From a checkpoint of a small autoregressive pixel model: width 256, 123503 training examples.
Rows from block 3, named by matrix and row number. Rows with one number belong to one attention dimension. Each number is 500 + 40 x the weight over its row's rms, rounded and kept within 0 to 999. All counts start at 0. Numbers have three digits each. After the name is the row's rms in percent of the matrix's.
# q: attention query (model.blocks.3.attn.q.weight, 240x256), inputs 128-255
# k: attention key (model.blocks.3.attn.k.weight, 240x256), inputs 128-255
q.71 090:448534477514477479547450496541474594521509511455496399511500489570495561527524530496503528536512600545540476463534518457560486455459502576553516456504486454508517431420519487491526501549541513498494415506543546491417531519520498508455537521476437498487460460513553516475522535451499530476509489479461532472427472533531492484538508480470474479524540541530504497467456482553533558466420
k.71 094:518486545533515464476451457484513492488451476532529497485446558489515478492527510466533499443482549582496438537422442542538478481569557491493604393571533521494513364440548495386507470501478516519515449500532450507402532567489481559516559496502448498503516495476464501539563487454571518542433551491486457523456504502526478494490464457494558572470506497467524535560473460503488544460524
q.72 096:559527489407556471556528470526499531522462481508551585463568401451554562456522540411472503526486495512486501552501468469504505522507533464459535549481574480496524507493456514508447605535499444527481479556517495542460494492518498510608478528505552552534524455475473489581525515582466524514467454485507507475493464393489539470472536519501544503489445496507488439581512503455517529467516
k.72 089:484494541581486554434483572492514491585435508547481543517510530515511462485506449476454493512544462513475403527524506450489488531499498479481489557356491525523489499456502533489520520488495474505475484395479528509500519504508514569546457482504455463522488469484492529476460510492444487489535520490501499531435534490475516513519422540521503561477486505505466541496505517572435493454521
q.73 095:458464474474493537474453493483425460542495570562521474557510528470451536479512487521497486481504524540466576502464466515459544521519493459530523577506488587546561485478471434447498444475487495462463539486510543528540565493563465573437536485505476487507489539462487463438492479490466529491477413456506480525459511576558537538511460428548510496502511470478581584527544479555521504518488
k.73 085:520535556482499490528528524464459500511527480473503533491530477501559488432612452561477431502484500552515504548484531488496499500437577390460570524525463447422482470442545594511534516576511512541513501544443511517500535491526497517558444507530561539458525528513545469524548557448543554477511512492528448463448548458457414467493469504468461566478503456519447501516483462576509483512567
q.74 098:483550566467422512495513471477501539519534480478578401524465504538487490464437458591478546561570548515539501445451512522479516481509498472529506475502494565522503547502552409573468497533528502460532451494549475533455481521587499533469505511552440543527434461523514470487532524460525486527539564536445478531496509437486607508503481517482514474517519483492461452543512477441506510499570
k.74 094:521511402539530464544535497513534494482455494501454573515467480518471465539501510513593571452473555438504482499461492482490522453438430424523474528523557498448466523547467479489510450480501507502548534512492495366529562534509443482528461491532482506462427476482450520539528485536539521510508473534539499524532498520495537539481499517500464569437491548467454491443577547545444467537508
q.75 102:512541581544491528491552491541512452559526518465447514542475555578498511522461520501565541399549469468501513452529508538501505517456499423435471521460536469529512474535493468478418523517530551484521499451555534525461522480507466450411563485513445444531435428577480472478534508488485496473477493497501510448558406582532508527531439528490402474449494497538623503478564503505504514576520
k.75 111:463482539517460504528497470518558498522509496538508508458467470577477550433458434417464524452544421490491477524527518558478549453493487499474469490494509463572557523583484467525474464564477421538519579466558575525533528440480481491575546537522535449513536470526533442472541469487536483552490480453512527454507476530506521473556461461513422411556476480582500475517484457572470486513536
q.76 096:556471447510519482473554498511489518469471496522570536532549472477538521468477462532498484509488530450541636470493489562478505465552515526462445512495500561536517430518500514502434525482570551507504535536522508519510492486503438486447537563452479544509539529483562461403518574565498501481553588555467478526529533503522496532464454550473422574484531506542499544530564461467465527469485
k.76 095:615428583490441523400526514510595523514497477493530539498464519475592539548496491503467512505495468520472508530472512449527570458506493487478521519556469543481507467532490535565537495414467408479480572478516531535467482524492491520590508523426465494527544481478502486513511589514471433434461469531490459457547590549537556479507461453481548472561429473492528413574476518571507538477523
q.77 098:504506546527465537423482557493548531529503521485538424502573513470524479478476494546506423521534512482459497546502467477487512496492474536482464572463485444516548547555520439426503549510524589451533480509463499545503586442502497436512471519440495435497565512422546491539487464543519499526423489526464500475453429564540536514457539447509488589538515554455514503508479502545522455544492
k.77 093:495555455571538541497502424510478473494471494487456513550540539525434498547523483488516553542533511558482541485495468424522531542521524501485415505597510515537526473432549427555557500510472482502420494455567534525514498577463518567417523492457497583496485492494490531456514577460551544480469427529532487406504556427447472476424529528481483535453504506502474515520587510556439520430543
q.78 102:522527540510450507505542475492507453537457503479524482579474519465472547526496499464513454520459564459493426549473440463512512472504566478553456440485512534498594490494517496618501449540427485503491492492456515508540493513494583497477520474485469568527444492504470512525499515520474454476511523635502480568459510522428453432436499551480406495462551469441489523496502541552527433429467
k.78 101:418406540512549501545495498479519556518489470450617497531481508516509500458516507561469545442515480509485485495496467446541520434464488550441515503445516512476486499621513498500463488518550492526485470543484514452513496497482507536419458477487518496518408404549467538519527492468547570529453417446536534545480543483483449480595536576522477452454507487480476464497497528460480499454526
q.79 090:575517440491520498547513469460590479505556485504463527444526433574483553431556461486435524528562510557425506492497470516441472446523523540473486469481393471439449542497481494492507524465571524541466510578496518499509550543521473519508481474465560485487510455450468451479524482516418529495517523482485463529478489481502491561540503496445463486504508520498580484495557523430534494472567
k.79 094:418472569468546482573512449476477581455516529508523449525515523486482436503464486495535513575531571497520548508507519508506537445540510557547493514418485512537566481549497518516413571399456527545488526458511497443530531430475469583472445481572475453503524478520494499476559535493554468500522473550506370511572593485548506489546531501406481446479505525511545503506571440516491486528458
q.80 094:530513595494476492470500449457499503524552461501494535567494456503516449495549516464482524479508484504486467422516481497500493492520493543526553523494446565448585437485536539493552454458477492483510512504497508528478483482544577516488502500473409445538444454462550518497562501490507447440502504513446453544476568486524468515481558452514453542570419509511468452490504535530448483492537
k.80 087:498540552403487435376524499465492521543499605442499580518444516506442557469539495534456562533491628511481547480524542547463544534512478481485493408488525462547494484450484499489510473460488552568510479494556500506512400490557497484451501442473551512448488525486420456432511421521551535525527517539510563441498420474469457464434519509560516503466479513568480444536522423489485543548527
q.81 101:509502512424522521468455553509500485444447505558560489490494483512470488468540529484441459500505509485494579495486521496498553524530488446486498571417524488499530518500527537459447442514465484505518473494544430459542494506486427482406503581501516471524524487523443552587479491533533480463507477524495516514455509539494511600494610570428440488409490579540532478468525515538482548456464
k.81 095:575541483510550545509555545522507462485558571529552441487522552494418523504525552490421497527519455467551543494522550475485547462491444426501449545450491509484510505461520499443508493492509549476459447490520443497543461512497542478536490456461453498485469487452541604560489609508503511503468527502504500495494466439447493499516505514484465538519534517512556564479481545475494568537443
q.82 091:428407481417471397552516567485557486436511480488541504524509506470525495510471483475530412472481491468504465497541593501554465460544502527531483563491474456523509510446388478622483556515484481511482547488462557499497500534453459496469556525433444508422474591536569546524493510486447496543510507475442503558597467483500525482519485590515512519519514458475469582455520538493541478504498
k.82 097:557493493567514452536517525450518502464450548579516529442488428557464538509527509499481511480491565496435486533565535488510507531557438450452425526479478537497517493478568507488533521487449539452540483450543451477564543476463457434471484548521484496536485503482445517498500512479500491466485542453406455482504464543538463478493496459515472483483535557520534493539513443458424490511512
q.83 095:501488553465429559456540504494468518472537470558460478503480532517501480468555465464532500459523473523443524552534531486402466498556480555525426557474517524511496489509547512490541524439512454529489481426478545502434530575455520496448449457429507440484548511502478515432518511423563523571507575492503474488510509570546439511558398467527508458463496458495460488481487466529542538510486
k.83 102:523445535517536499469497399535489427527498425427470454456436540457522481397514405585475500472446528471463470507556559535492500539528491543566512528476543509533426463512525443494497536504478470487475456557523573489471501524506509450469538463541479459483553441566559448473580528528533464515473533468452513498538489530477561490461496464528475488424482482544444482470503538503513509452484
q.84 088:531456521530539468545540467585489364550438463499505537516470543513523494549480479459520526522489501521453519530488465407506568500518497503497484463487607527514577517471484472498500481550483460485516373453484480528567494513506509461516501526433469399456471502536481519533449514490568530528527505460487442514558517453518425488477481486464505594501496578520526488450512456478488514478562
k.84 101:521479535511521523500506489523533464517593425507492501557520499500506466490493496463389443521455457530531505504444489445454533532552456531489514420582543453468468485504450463468501521445482452529576485551522545518609518488483471445476525497474502437536469458561519497511543445535512608478513498519562456555476595454477540454450491456438554568548441482479476585465520460429545479413541
q.85 106:506463491510526517555507452476534480510465534515532474491542441541498508507477489509508457450565558524497499498409563592489510520535437517462490490522515466503404525506393454468488397456438483571441467526466515551560485504545497457468527463490497473494482537487498531498541509476449406532562512548489510470509516502488537473554500525537516462551491525506479553479509505551468448485361
k.85 101:506454440564497471498508514566460514484448551488473435436500534523527538470535544529481484448573585553527484500554489529478455532504498554514468465494497457466475415486457499469508429587460420535509487502539499519507502458542493475543526522456544427452569476574488499540483480467480447561606521476457479464509521528462584508501528541529516521539468468509499464490451492506474524485528
q.86 100:474486403509479513472539490606491454466530553508430508492464501437421551499588523530469528485490492494549525470511447516506513483469536489498528480521477455501540430485534505479536503481547456515481476502550464483513532510474557440494476490542423523530493506459550473473482516534497515494507509469469420443528546522464468499528532468489541570460461484508506533460424582371514471476494
k.86 098:523514469532483468505505565528424520509537538555409403497475539511485640558508481498480437492505522534483583540509511426539611492544534489464527546500457460517492489519486478544550495500551449448468465511490589483494522533517455520586435504483375457406481514452490567429556506452537462472475538493503531483408556491465486504509476546520545488524480491549461489473477569527576497450499
q.87 104:478493508500493489524530468496477519499513534481497537436514538523552510467406502531480497507523521492486498514425475513516467493482502454576549536567463469519514504602493523472494427488541469475560529497509473373478438518543449535572491461431479454504533494476458460496431434520593545458492536532519445485491471468536520505509487532511661477502484543498469482428464478473452518569518
k.87 097:462494499519473493527527481534458510482499529503523456489513474528503563449471514554561492603478503458497514520494519418528458527470534482464534474536499534422584553480511456450513545591527465527555484587524468464415410531503504553531493536520508565516524525492545529504459509528544500482497528436515480478450479548553536469476463448494445511475459481480493484526445472398432538511476
q.88 102:431457538524505500526483325489473553596515463485458519584515467514510390488467431502547534515470563519567483450524549482487578506494446579494523459487449456538588511510489526500521453570498513492493540504473468472540537527570499495480481540516466524439508457510467428534552560501490519523470511454565525545473524521483498466523526438491547507540463459504484423544568516487503478415504
k.88 103:479437547455452487479475521423492480516425532479518545525551489553457466573508522508534495476504462475454537481525511513502534439462482456524507505498486522518551476428479555501524548514466567460567512444442480497474486513464553555509420518475508466498525548560498495560465434504459513496542540469463494461566573515541459536508476518544516574456561486452553462499482507517518491481561
q.89 108:480540523516512498409527495401565483479474516520476496473502589496485511480431463554523523455500543512521497534444507494522550488519485449464522455485471510481499479483414480484477494532508508427448576509528506493490533494488506475498506498520491508417514509457493510540471552527540463523524455495532524498543493481524539521526492398533548472473495544453575501502553483484457560532432
k.89 104:505480522472552589523524482508489513479564562449500469469549491438541492503554449493553568538560489439494464554519456536562536494392556441543514519464549487499519438474490468552443535430497489562467572489538507523530469508515481570514484536440471577519488476405504512403458479492506516535453497463479515469522438534513554498480524517400522444449530533495461436483489524475500445544541
q.90 099:482532482512477491496465494590527422591523549497421498457476489442506467529467491551439539482501491534567558524467562495488486599565456464494487522474481526524442529484532488568471489469487485551484553447511429516503522491493475487533514484475473518523477529518532452524397551512476614432536393529511515511523452482425462533505491556481550500515515566478529519516554505561531564489500
k.90 092:454509505517472430439537518481563490512585540482485503545500572484520427502591563459499541499540470502504536509559577464493525557521491518561449551490517577444492503401608461517510504513478533511483487513495553462521531509467466534484448451480482563448513513508545549530483554450466514549520520503530525484483505453509406523525457539525540465566469509488456499500528445455526526454509
q.91 103:481500582563527548468535484457531525492527547506441479462461457519498498458457469452537508553513472556458583507522525516535449493491449501457471615393500496473479473475502508486528530456477466517503544535409514555485460494474500559516550466565559519527504488500512493524496453494494493542430518473415578459489530566549510430455534480533460464460536518488453491540609443569508487553495
k.91 109:460489551557448471587527431490467469452556461561461518473437489485529442531452507523523452543479506498537484561434510546530445548456466544491399507485394454514531500526442437444503509612519434527543500527445472524529503483544540467484503428554534488481454562502517480523437536592436497495487540469508537484539470534497521457463504481486484509542467532473518510446573467550499502513459
q.92 103:517442469475505545544559503497517478588547517528410528462481565500494480501529486499486455460535495469573429512535452545542533467481514446487501515554510465535505446459528567497487461533528491480505424477480520469570517565434492476532501589483525527526514470525490456514532522440470537460498497592534490501553459504534476497530500442478480488547476453437486530453490531459507502573443
k.92 102:490513533542467574551523504437528446455435518485458512466584532534539539534527402458506469511507547524558464505488495550433448526466534511475473499484500390424479494518503565547497518464551589519496468462465465555444498522490546437522479475507517534568504564525578496543532544456418523426484458436547461572481526495528525514478539472504542450491434474532519501496442525544481500475477
q.93 105:518492501579500531521517512527476514536552414506559501494523600561545471512484480529448604525477496459508444483529550484510477494464521549525498468565503503526469459562484497562527533476463474551396404464436460430537477525470522469499484549528475563443520533527532468499488484452480512448488526446539523483470501487543557431547457498560478436572480524519540486420456493496458447493503
k.93 100:475491515475495514495508572485507507498555505426477520450453522495547430515519457513502557470522499542497512438469546470473420524509454477490518539511480510511459479540500452476486539534481583497550505525503529442493531384539548517487508503499533544508554492509601502469466413476526513401566501461552443571442491481571459543508499482557464484566466548496577573499502519524496441478533
q.94 100:482432477455525528566481475500473420513488481512465491506534452484551534475523450538507468424532483507528412524477459515508512517503472509500509499566494559507590505453514575457603459551525487551497525500468495537511537498557496530500386520517558518551514522490505518446470526431499413500501461516554476556479561517437432481494523507489529528512542548514506502483456511462522522590434
k.94 109:508472536411481467555476512508524540517467423528518481477509397428546471501521485492542595528470527558513441485537462496546476442504503590554521569496412512522518487425447519560495497539558528504504525619484490492478583494545536535521417503453500463492465405548517516421477482459581484466511506445512461557463589540537521447460508486446512513478558499574482570481463529522523553531469
q.95 107:457542429498541414462497612399456519574475501527512554477445548550536524458547518439417535465472564488390505516529444431457542511479526552516467489447473491507549528510574558500490444584553430489518485482539479481521500540495495453512486526496552557456476447439482542495458502464454438548468519541502498500445470475489525539454547502459496560547499502490534518530507445489551455407524
k.95 100:510511527529482524506505551494535498538471494561506563478495496524552486530483536498522487542488501523479560525464464416507483546514547469532423529405492557445527432506508556433496481485503554475467519497466424491486479473530512517487457583451439567455484535547550503487495565472535482515517510443538402494497484442445485523537488516526399531458465454487431444517522500475492494529440