Weights of a small autoregressive pixel model: layers 6.
Rows from block 3, named by matrix and row number. Rows with one number belong to one neuron. Each number is 128 + 32 x the weight over the matrix's rms, rounded and kept within 0 to 255. All counts start at 0. Numbers have three digits each.
# gate: MLP gate (model.blocks.3.mlp.gate.weight, 512x256), inputs 86-171
# fc1: MLP up (model.blocks.3.mlp.fc1.weight, 512x256), inputs 86-171
# fc2: MLP down (model.blocks.3.mlp.fc2.weight, 256x512, transposed), outputs 86-171
gate.45:179144137149148087105113116113115089167149134098138126099101122154123137043131135111125142117126090118173122112150124174102140123144120146155137145148172116126095140100182093097124148090148071148134169168126219198200124054146177133187136104108182153130128092
gate.46:151101150125158189106105126058100120087133120121135114081103150133148141118127093166145107159139119120077112166175108141107131124149108159143165077138146090157160094084134100042113119108121132101078101177108073132078093111062092110188144092158098125148138149
gate.47:189146140112103101169146129101144136107153099108182154124102185198112120146117104196101133099128076178156125158088095116099147136134101186129161103162119088160151120126102133189131139131064098114107123085058106095128164133120104109111156175150129175095158100
gate.48:127100059183081110145123059050141124129183117104146127105127151110186122115107139156146143156128152073117144145148131081108086137120089166135184108183181127128122170198096162147163113078119156123135114130114087151090142152101119100106134182107140155149192151
gate.49:171158154134095110111186161101080109125105124102073141150112083145101132169146172136123092173068078077146111190103110130121123140142149160143146096086115108096107095159130154174195096156102124121103137148093127149102102191105107064071154213103123142198103174
gate.50:166141087084125106174115091123166179105094100083127100128142142122153103131147062153099088139047152166068166079123149088100109123121214158097115153149120123141088114103144201066159159151120151126081097153136126127119116165152161125139043194150168158208082122
gate.51:124131113155182117102117104118136042076157149164156140118174128110124139133128091152116176139108082137107099152143083156093102159087132135117160156090135101186133114134153089142211112109148050142091109131091110111166138094146102150174141100138144177106174130
gate.52:148129146121145174200114117174102111114096082088073180165143157103114104122143140183097103133143142069116153148166090127085143166151127111090167130105107124105102136113166168139086110138102164115094134108120111087164154121127075142130096123117123120137166073
gate.53:122079131122133100138169129166042130128128155112102103151103164141092132152104131135094119135159132094129120112091144165156138132128121104126140135153163149167069177160111065076118148116224115131148115109144167144085142073131126145178114182149145087157133088
gate.54:125083121139129110139129134101145089036183135138183122110106078125150115137097112135134142082110099118122083111134132182102114163111144128167151103175144102128196087088135159109149112066132104171114117132115158138116165074097095076062158150091144129143105147
gate.55:058118147107148069100110126124160125106119102119182130161093098097122100154094117136139143095133155122103178171088101123132097149156100088103116113121129155156165096101169094112121167088141149175171144100095120139120131147114159096047064100110128089137133119
gate.56:165153194135123106138153144149138144118089127070164104139085152096188103119054181071127087152161134093121142093075111122138153112113187092090155145128123109114119113125149122153065137158159158099128133139162117138097116060148078124149079133150089111158141109
gate.57:198133050106088107182103138134135106122128130137135103095154173173129078148118172099112089078082131139126135150079151122110149095116147221144138112122146136103130191178144093197096124165125160147090119075166116109138184103109146140150108167088117118119173095
gate.58:159133039144189133139121142116082157122145135125122119201131186129036146196158187120134138127147133184133089125119072178135135151124169101144135101148187109116119138133137108142145176152139130183132102138094146159142151129093088107126107145135084112070137141
gate.59:176134155087140105107139088131137122121094102101142108187115124120087131161158094103120131143075108156100126129192108196136102060153163151122089139145127156125139135125107178089194115159108112126122110084149124100163146166097111133166088143070146123164135121
gate.60:160159142087109097091126103139094140165083115096152126191076179134107172142155072133096131157087167107092125163124084124099069126116143123109175117110106133129142139120111111114109086147138134153081094125088115139142178035128179158163132121079196122085079099
gate.61:119118150179167124127089092094129200184121150129144077142113134113087129107132181161071105191183200105133114129095134121057175150090085109185163118066044105136147101114155143152113130152198108139168134122169195123142103146172184117184115121122152162120161094
gate.62:131156154169109132194122108140153162110131124073113156102139160131138060197117103121145103120138147206126128122141132106067134110068140171113123175174162179121093051180133142121082116140125126155112152138089115139146122093145156086116080073096100090133182138
gate.63:180140120122129103161160190130171040178087116162235096142063125102184128160130091144090149147127140218133136171132105132086148139116136158123151111112144092137164124115151082140170140105101164174145123097098102201093105090116130133156094135124149084135089131
gate.64:163137127137112164157074118129148189123082123125106043196137150118185108078099189128155120092166185110115174103143103022196073160131129185101117109053154106117190113196106113085148112169136150108049166135123177205146108158017067155174157118133155076146077132
gate.65:123140123135214162131110141126126072140118122181101140131112128101150144135187130070163151117166165136125135101124121061124088157135067174116124115134184094100115118143183150133146117136166173160089126146112100128150109077104168153094104111092127131094211131
gate.66:126138138141137151125149125152053204158145136132087163066082145108123211173155114100149157081112142131150079139066135155092097128188119167142138173141115139171047082148179093173149075141144154123085144167111088132120138083142171132166157089157200112112019161
gate.67:015106012141139099124081101151163076113075139144167108151085108149103219110128131111146155143077131122181188182095085067171121141130136163101135185114157144140106088125120153071133104148128111201101101160123094098148092111190131118150105061094178093161132147
gate.68:176102097214123144141072150168080091071159137135137149139158167112140084063131071105141123094157100133134127142123109086083145167165147115121051150151105128172139125202126128086162103076107157084115116171084094067114074092084125105138096120128146114145090106
fc1.45:107116183138135169141134119138126185172141136114161169153158099193124154097069160122122136124128162092109092147121123146074172113127099181082112131154117118147102167087137106143129163137112150147112160166197146174189090093113113102107104060089175130153112154
fc1.46:125112208127090058138198125111091146126177150145099096130126112115121164105060139154098170086129171114122109129117100143077091083095136146162092117113073122075067097088110175086116118104124137197162152139106184078173077145140162165140094151099145150097119087
fc1.47:104153160069153151141154160124141087180184131141149060198104164115111106040069178118122089074142067164082139065183153094169151109150110130094078102132151077130132153095149189139134155122098162080156134120112131116048158132195136164175130131150169119146141133
fc1.48:120130171140033141095165130156175116110117090127145107167105093088077174097173167138116071093110081178086114097110152145145164137060199094130145119156126081116145080147105184104106148129100085092131089167137047084132082193134103047134137120119107158163083146
fc1.49:053112107097153144161113105153105079132133131185120158147123186127138104081095131139148153114102117164150114107169079171137153135152073115137145122141140087185089104096139130081136185064116097179120123120172145145138157123169119170064161062147136202196133136
fc1.50:085103122147117144147106162112128151139125198173144143165127213098137156125148195104104114125141114204194110127166097114160184137131113077161127107137157171093134125082075062103108112132126161109150133102114127113188153120166128092110167156065123153104120123
fc1.51:114149130144114142137137140142154125158148118084108109094093087150118120107132117102122080168078141146105123099106138132095144062173164141166140108159091164126139190125131093135154146107167128127126091168173128133109175152149145125166115147173113100129135121
fc1.52:089076078115132103090161148138130120139124087080101100139076067134144143133115155086151141045154097175155145082114115137131133189179189140181130101081209128156144095181140112159156097158095081105106156108169146092171121138115150162142171163148082185142173085
fc1.53:066160115127178135188126169149074071057108054090055120177099204104124127131130123145079081070134105135119133206114093132084131099138205130108134047084084081166143082140126131132138109158145167112170148108110155102104095125197103125140129108148138173148101081
fc1.54:172088128140120105139155168093121165112116171079151073096154151100172142173048164142138053131143076096101097142113156135137094132122147106148178157067144103168097119124137133100111181134160108202053105113131156098122194133110183072118152166103138114125124127
fc1.55:119122171143142153191113107107118113166155170091148160100129106133106151077140126100092075152114127104111117127161126149150149052145075149182194129096100112079047107116127015023112095126168149148161133152130110160197164084121101159107166153078103170129169114
fc1.56:086062085114131096175092128162118084186123137156127147134168064129117104087134141130136080092159146131188144227150098089158204117181070131112127137192123143117063138086090145107157119162113100128145140093150099139163099160136140140122159132141170090154095105
fc1.57:124154160138147144107111123117099142073097109115115116148101134137197103233112081116105134129161132126141180111136126132100118140120093138119137126162160119083132126114097125063187146165077080133209131070098126107156068123093091111082153170158156091135113137
fc1.58:108154139116105151136128134114129095178123123100074114121108109123085133125125151147132072137186135135165057099149075084081149180095201057126114146131074125142109188132146170091163137108051106122142106054097107200125140085113117163130173077143125091094154085
fc1.59:108122188116146127142163112107112128122072165105112125154139081163129112190184041162147144140135105102158166106142134201108119052180131127108133110103142150145119172119098101175083132147169121141129087121123188133085121131158071183117083122114060144116074157
fc1.60:108163117103103129083106096088076090143128140125109084185085216125117159117138082179106165130160136147138157117150108142069170165165123137100131119105127127084124158166189163088125130176107121094103121123092094159093192103164119107143135116093106143145093181
fc1.61:147120145135115130087176199121108130154142121105147134046187153094113144152094183140124125147101129116114123082055124125127125043085138200083099140157147130110092090138142114136076152107124100184146155124140080124176151075119138107123103125137134108154138117
fc1.62:111046145112162135106102188189178067155135167128132181094115121102162118144147095115107120181131150103139074115092117161122159131146127118143104078108173132138108116150127056193118117121148122065134117135151104132130090117205144135136161110083137131154173152
fc1.63:133112122100150223108085188164131118113116118127168189116109078093125117141196084064047141105149114119105158167205096105150124115124133092184117127172132099150127128123134051153077152125135120057072061168129158139080090169176151155133149168151148090076119164
fc1.64:106164159109182138126139255129045152181090135114117128137085168125087141143187102120187136080109130101128054156157124156155172133101111153124138136115117166151131140154130140172175086099176100147128092165060138137088177131184138158119183142127077103096120100
fc1.65:109131177176147089131075152139131060090202068067163099186169146101114064104128115142134132189086109134092086084153076159155115125169163166152086163145109164165152171120102136107087167175102104178145130202093199107114150103159137121060124150150085188112132129
fc1.66:104141157136163139192112125071121100067104109183124122105109142109137129074080157156132157108077149184075139176198127078117132118137180062156085154122112121140125116114117123141094140054122112132115169080137105110149141109129128089169145101059129158155109128
fc1.67:163167161152132107109073135142109181135119117132141054155074184124068150089202133069120149174122156140131112177173110150062136129072117097158107067172135129081138213127163129129160121129082122165092126082088178120121168179100118104095159160141119149111127070
fc1.68:096155140112146148148198165122153153104157118099138091124157142130142137165107153073114125116148124134157122131123125130117116134113177149062120154141133139141113151120134108150145112106091102107115128114108094083126151141166152127072112121096112139089178099
fc2.45:141078102103092145107105117099129149111076119135087143144110108132148131118152173160141119153120142145110143157117126127156098171123123153092129170153092143118137142082153138136134082113078134150118120171129188166119070131114078109115095168124169114115143108
fc2.46:093126128199172163152148160184183081064166162115154140130118153087172160153072110107143112146119099114142162159163121168080099058124091099118171102162106128147151193149169102128146065137122135108081114117099126160049188083153078181150116035098121137054115143
fc2.47:057105110133108157104146036102119187101132133108123202101136143145098110178140091147175103099110168125103131148107195160169097136162153145184105181149110107174152098128173119093093117069148079093121107125051067105166129108091125100102132145141131101164138111
fc2.48:192093072155106114115111119153074079143109120115139136142198106148138078130136111115146144140084131098128141138089156153113110135130144146174154114146156147119120135121166169118234105143075113175147178088062162158152158115091151168169040184079175086087129133
fc2.49:092058141164103117142187163137145135100126127122140119126118109125165131157104142089153137191069042074180103078122125153143119183129079068152165075110081169090099121140161110127172095152123114119124119156113097139145108180170142097177129147072158107127133111
fc2.50:117114050085173067084097095107175094084085085119127128071131157073106176117129074120167115186074082132082150142117158108167149118068164135117130143158098122130084092106174137151132092149102168139048138138131125093123091208143152103132147105159147079167099138
fc2.51:179126108145159135165131091087142113124108146098163167089133117144116066153130156120136070118090171116099156187100124128127141112156127160137104113141149107112152152118146126143145143099128162146151127115122124127162179091100110148138096098135161115123153113
fc2.52:128127113096115097131132071094116138156132117139178133093175119136124097109106170104081108131140153140085101167129190132166109205182186086134122137145103130221115148107132075118094109092191050103127103077119115159075109118108127125125110145072056060136137111
fc2.53:166087144106152101115081087120199141129108140123129116092128119153222095103116149117124139174128110120082083069167153146116137146177122132094120140121098142101139121143101120065109138069132116158061108179113135109164123121120103067133112119100132100127157194
fc2.54:129106140122132165086112112111179176171092104147095113101075086135076074154160114122127130125137165176158124214138161148129137157157155159165194133115121098132092100094139190163163181072183213114126138083141135118141101054136106170161134067122146211122080145
fc2.55:077141104129113065112140158150172172126128113118082130141116077066112118125144108149162074134103112111150169162123166139140092110092161132113088143199129108109128132144196101184197149123147130191121156176135159140056147167134143090089113071158163103119134130
fc2.56:118135129134185101115094130173084109149178173140089045105167180082127148107097087109197140070194187148133144094118131117157134078157214140168150125120112101141129134128177159175026148120097115099079160136158142146113163141132166136105152147204128180141125090
fc2.57:139086155140170147091169079155133098141119128166162174119139101140050080114160112120080083095079095117174016079206116123162113170122113112178092156072180158134113139153145119176103143037195185106077123125101120058161194158156135145121113112133124111149122186
fc2.58:197143137117126118179128125133148136119052144083148150125137148143081106169114101073178156064106148122097172069134147160105154098174078160132117081094094141099124112137108147102100088165122171130156162156177145084104084160127141113146098151118128101084067119
fc2.59:104129097117125130131154132104143123159202177172110135107067144112166125138137192074123150182129147110132085088103137108120141165121143096104164140117095061095113124138186142137198164187056119104101135127152072143168139101159163144101126139175086104089159078
fc2.60:089050092108130133125113108160184168143070103125151121094130150219120194164167136156137095151162075131120121154115181119157175108120163085139161089186117104092118093132127107129095149102101110098182105089134111059180088085117090147084179130115144186123129169
fc2.61:060165106135136119101130111202128133129115134107085144101144177175130123119106119099061054103150126154139069133131135147105159167169138160128109134081216104180148109165163132121114185106087188081132163153217131164147142158122115120043155176120122135126125120
fc2.62:157097103142150127098217094148132137091065069081089162129165174152128158127140124106148097092117109122199116149118103139086062088114146142084115095154129135089119157149100120132103099129140101171106159132170075126119180154147106136121119184145120161090151110
fc2.63:167116114115084167156181120081094095094100132134153152154097135160127154097119217136116176143099113103141124178091175139169190122143148121184156118106111074063216112176109127139167147127123155120142119128081135119124130070204114113121185168129097123128153143
fc2.64:113155149125120134088145087155111085065077133162140139139194140150185103120170160090155122141147133106103142076137091072094126186152119168144135085133061140112171135131092159113181132108159150108173158087108132065131218123094168101153132074126169161117093140
fc2.65:056165128158105148123119101099080106109068174195191130134118176066159162118149111162084117154149135179137083070144133070070149133123103100087099122070100076090151127161150107078170096141146157101116145144139084105119141169079097024181140141182153125141142112
fc2.66:086102167119140132136112100218113154140129141150067124147106138161175167176126151129085173167149123059116107111137148126096110069124074099080097136094136209155071151109148164194109119108144123128106120136182091158099163165138163074178117147120142091079100164
fc2.67:109123147091131141145156081122182102145083107136158110177108114193108147153096154148170134114108186170184114114128139133188104148108203132142140140141114132145124092148092135126090179106117147139089130172140148117172150113132145156117120100157140139084082149
fc2.68:209145143114150085129086136129120102142157125075176163148111124061119127133145140090210132182172176140101115116073170165147137150116129109102123088145152067150102111194166184091121155186147164118089129090134093092136116127108138108162094113110153134098100115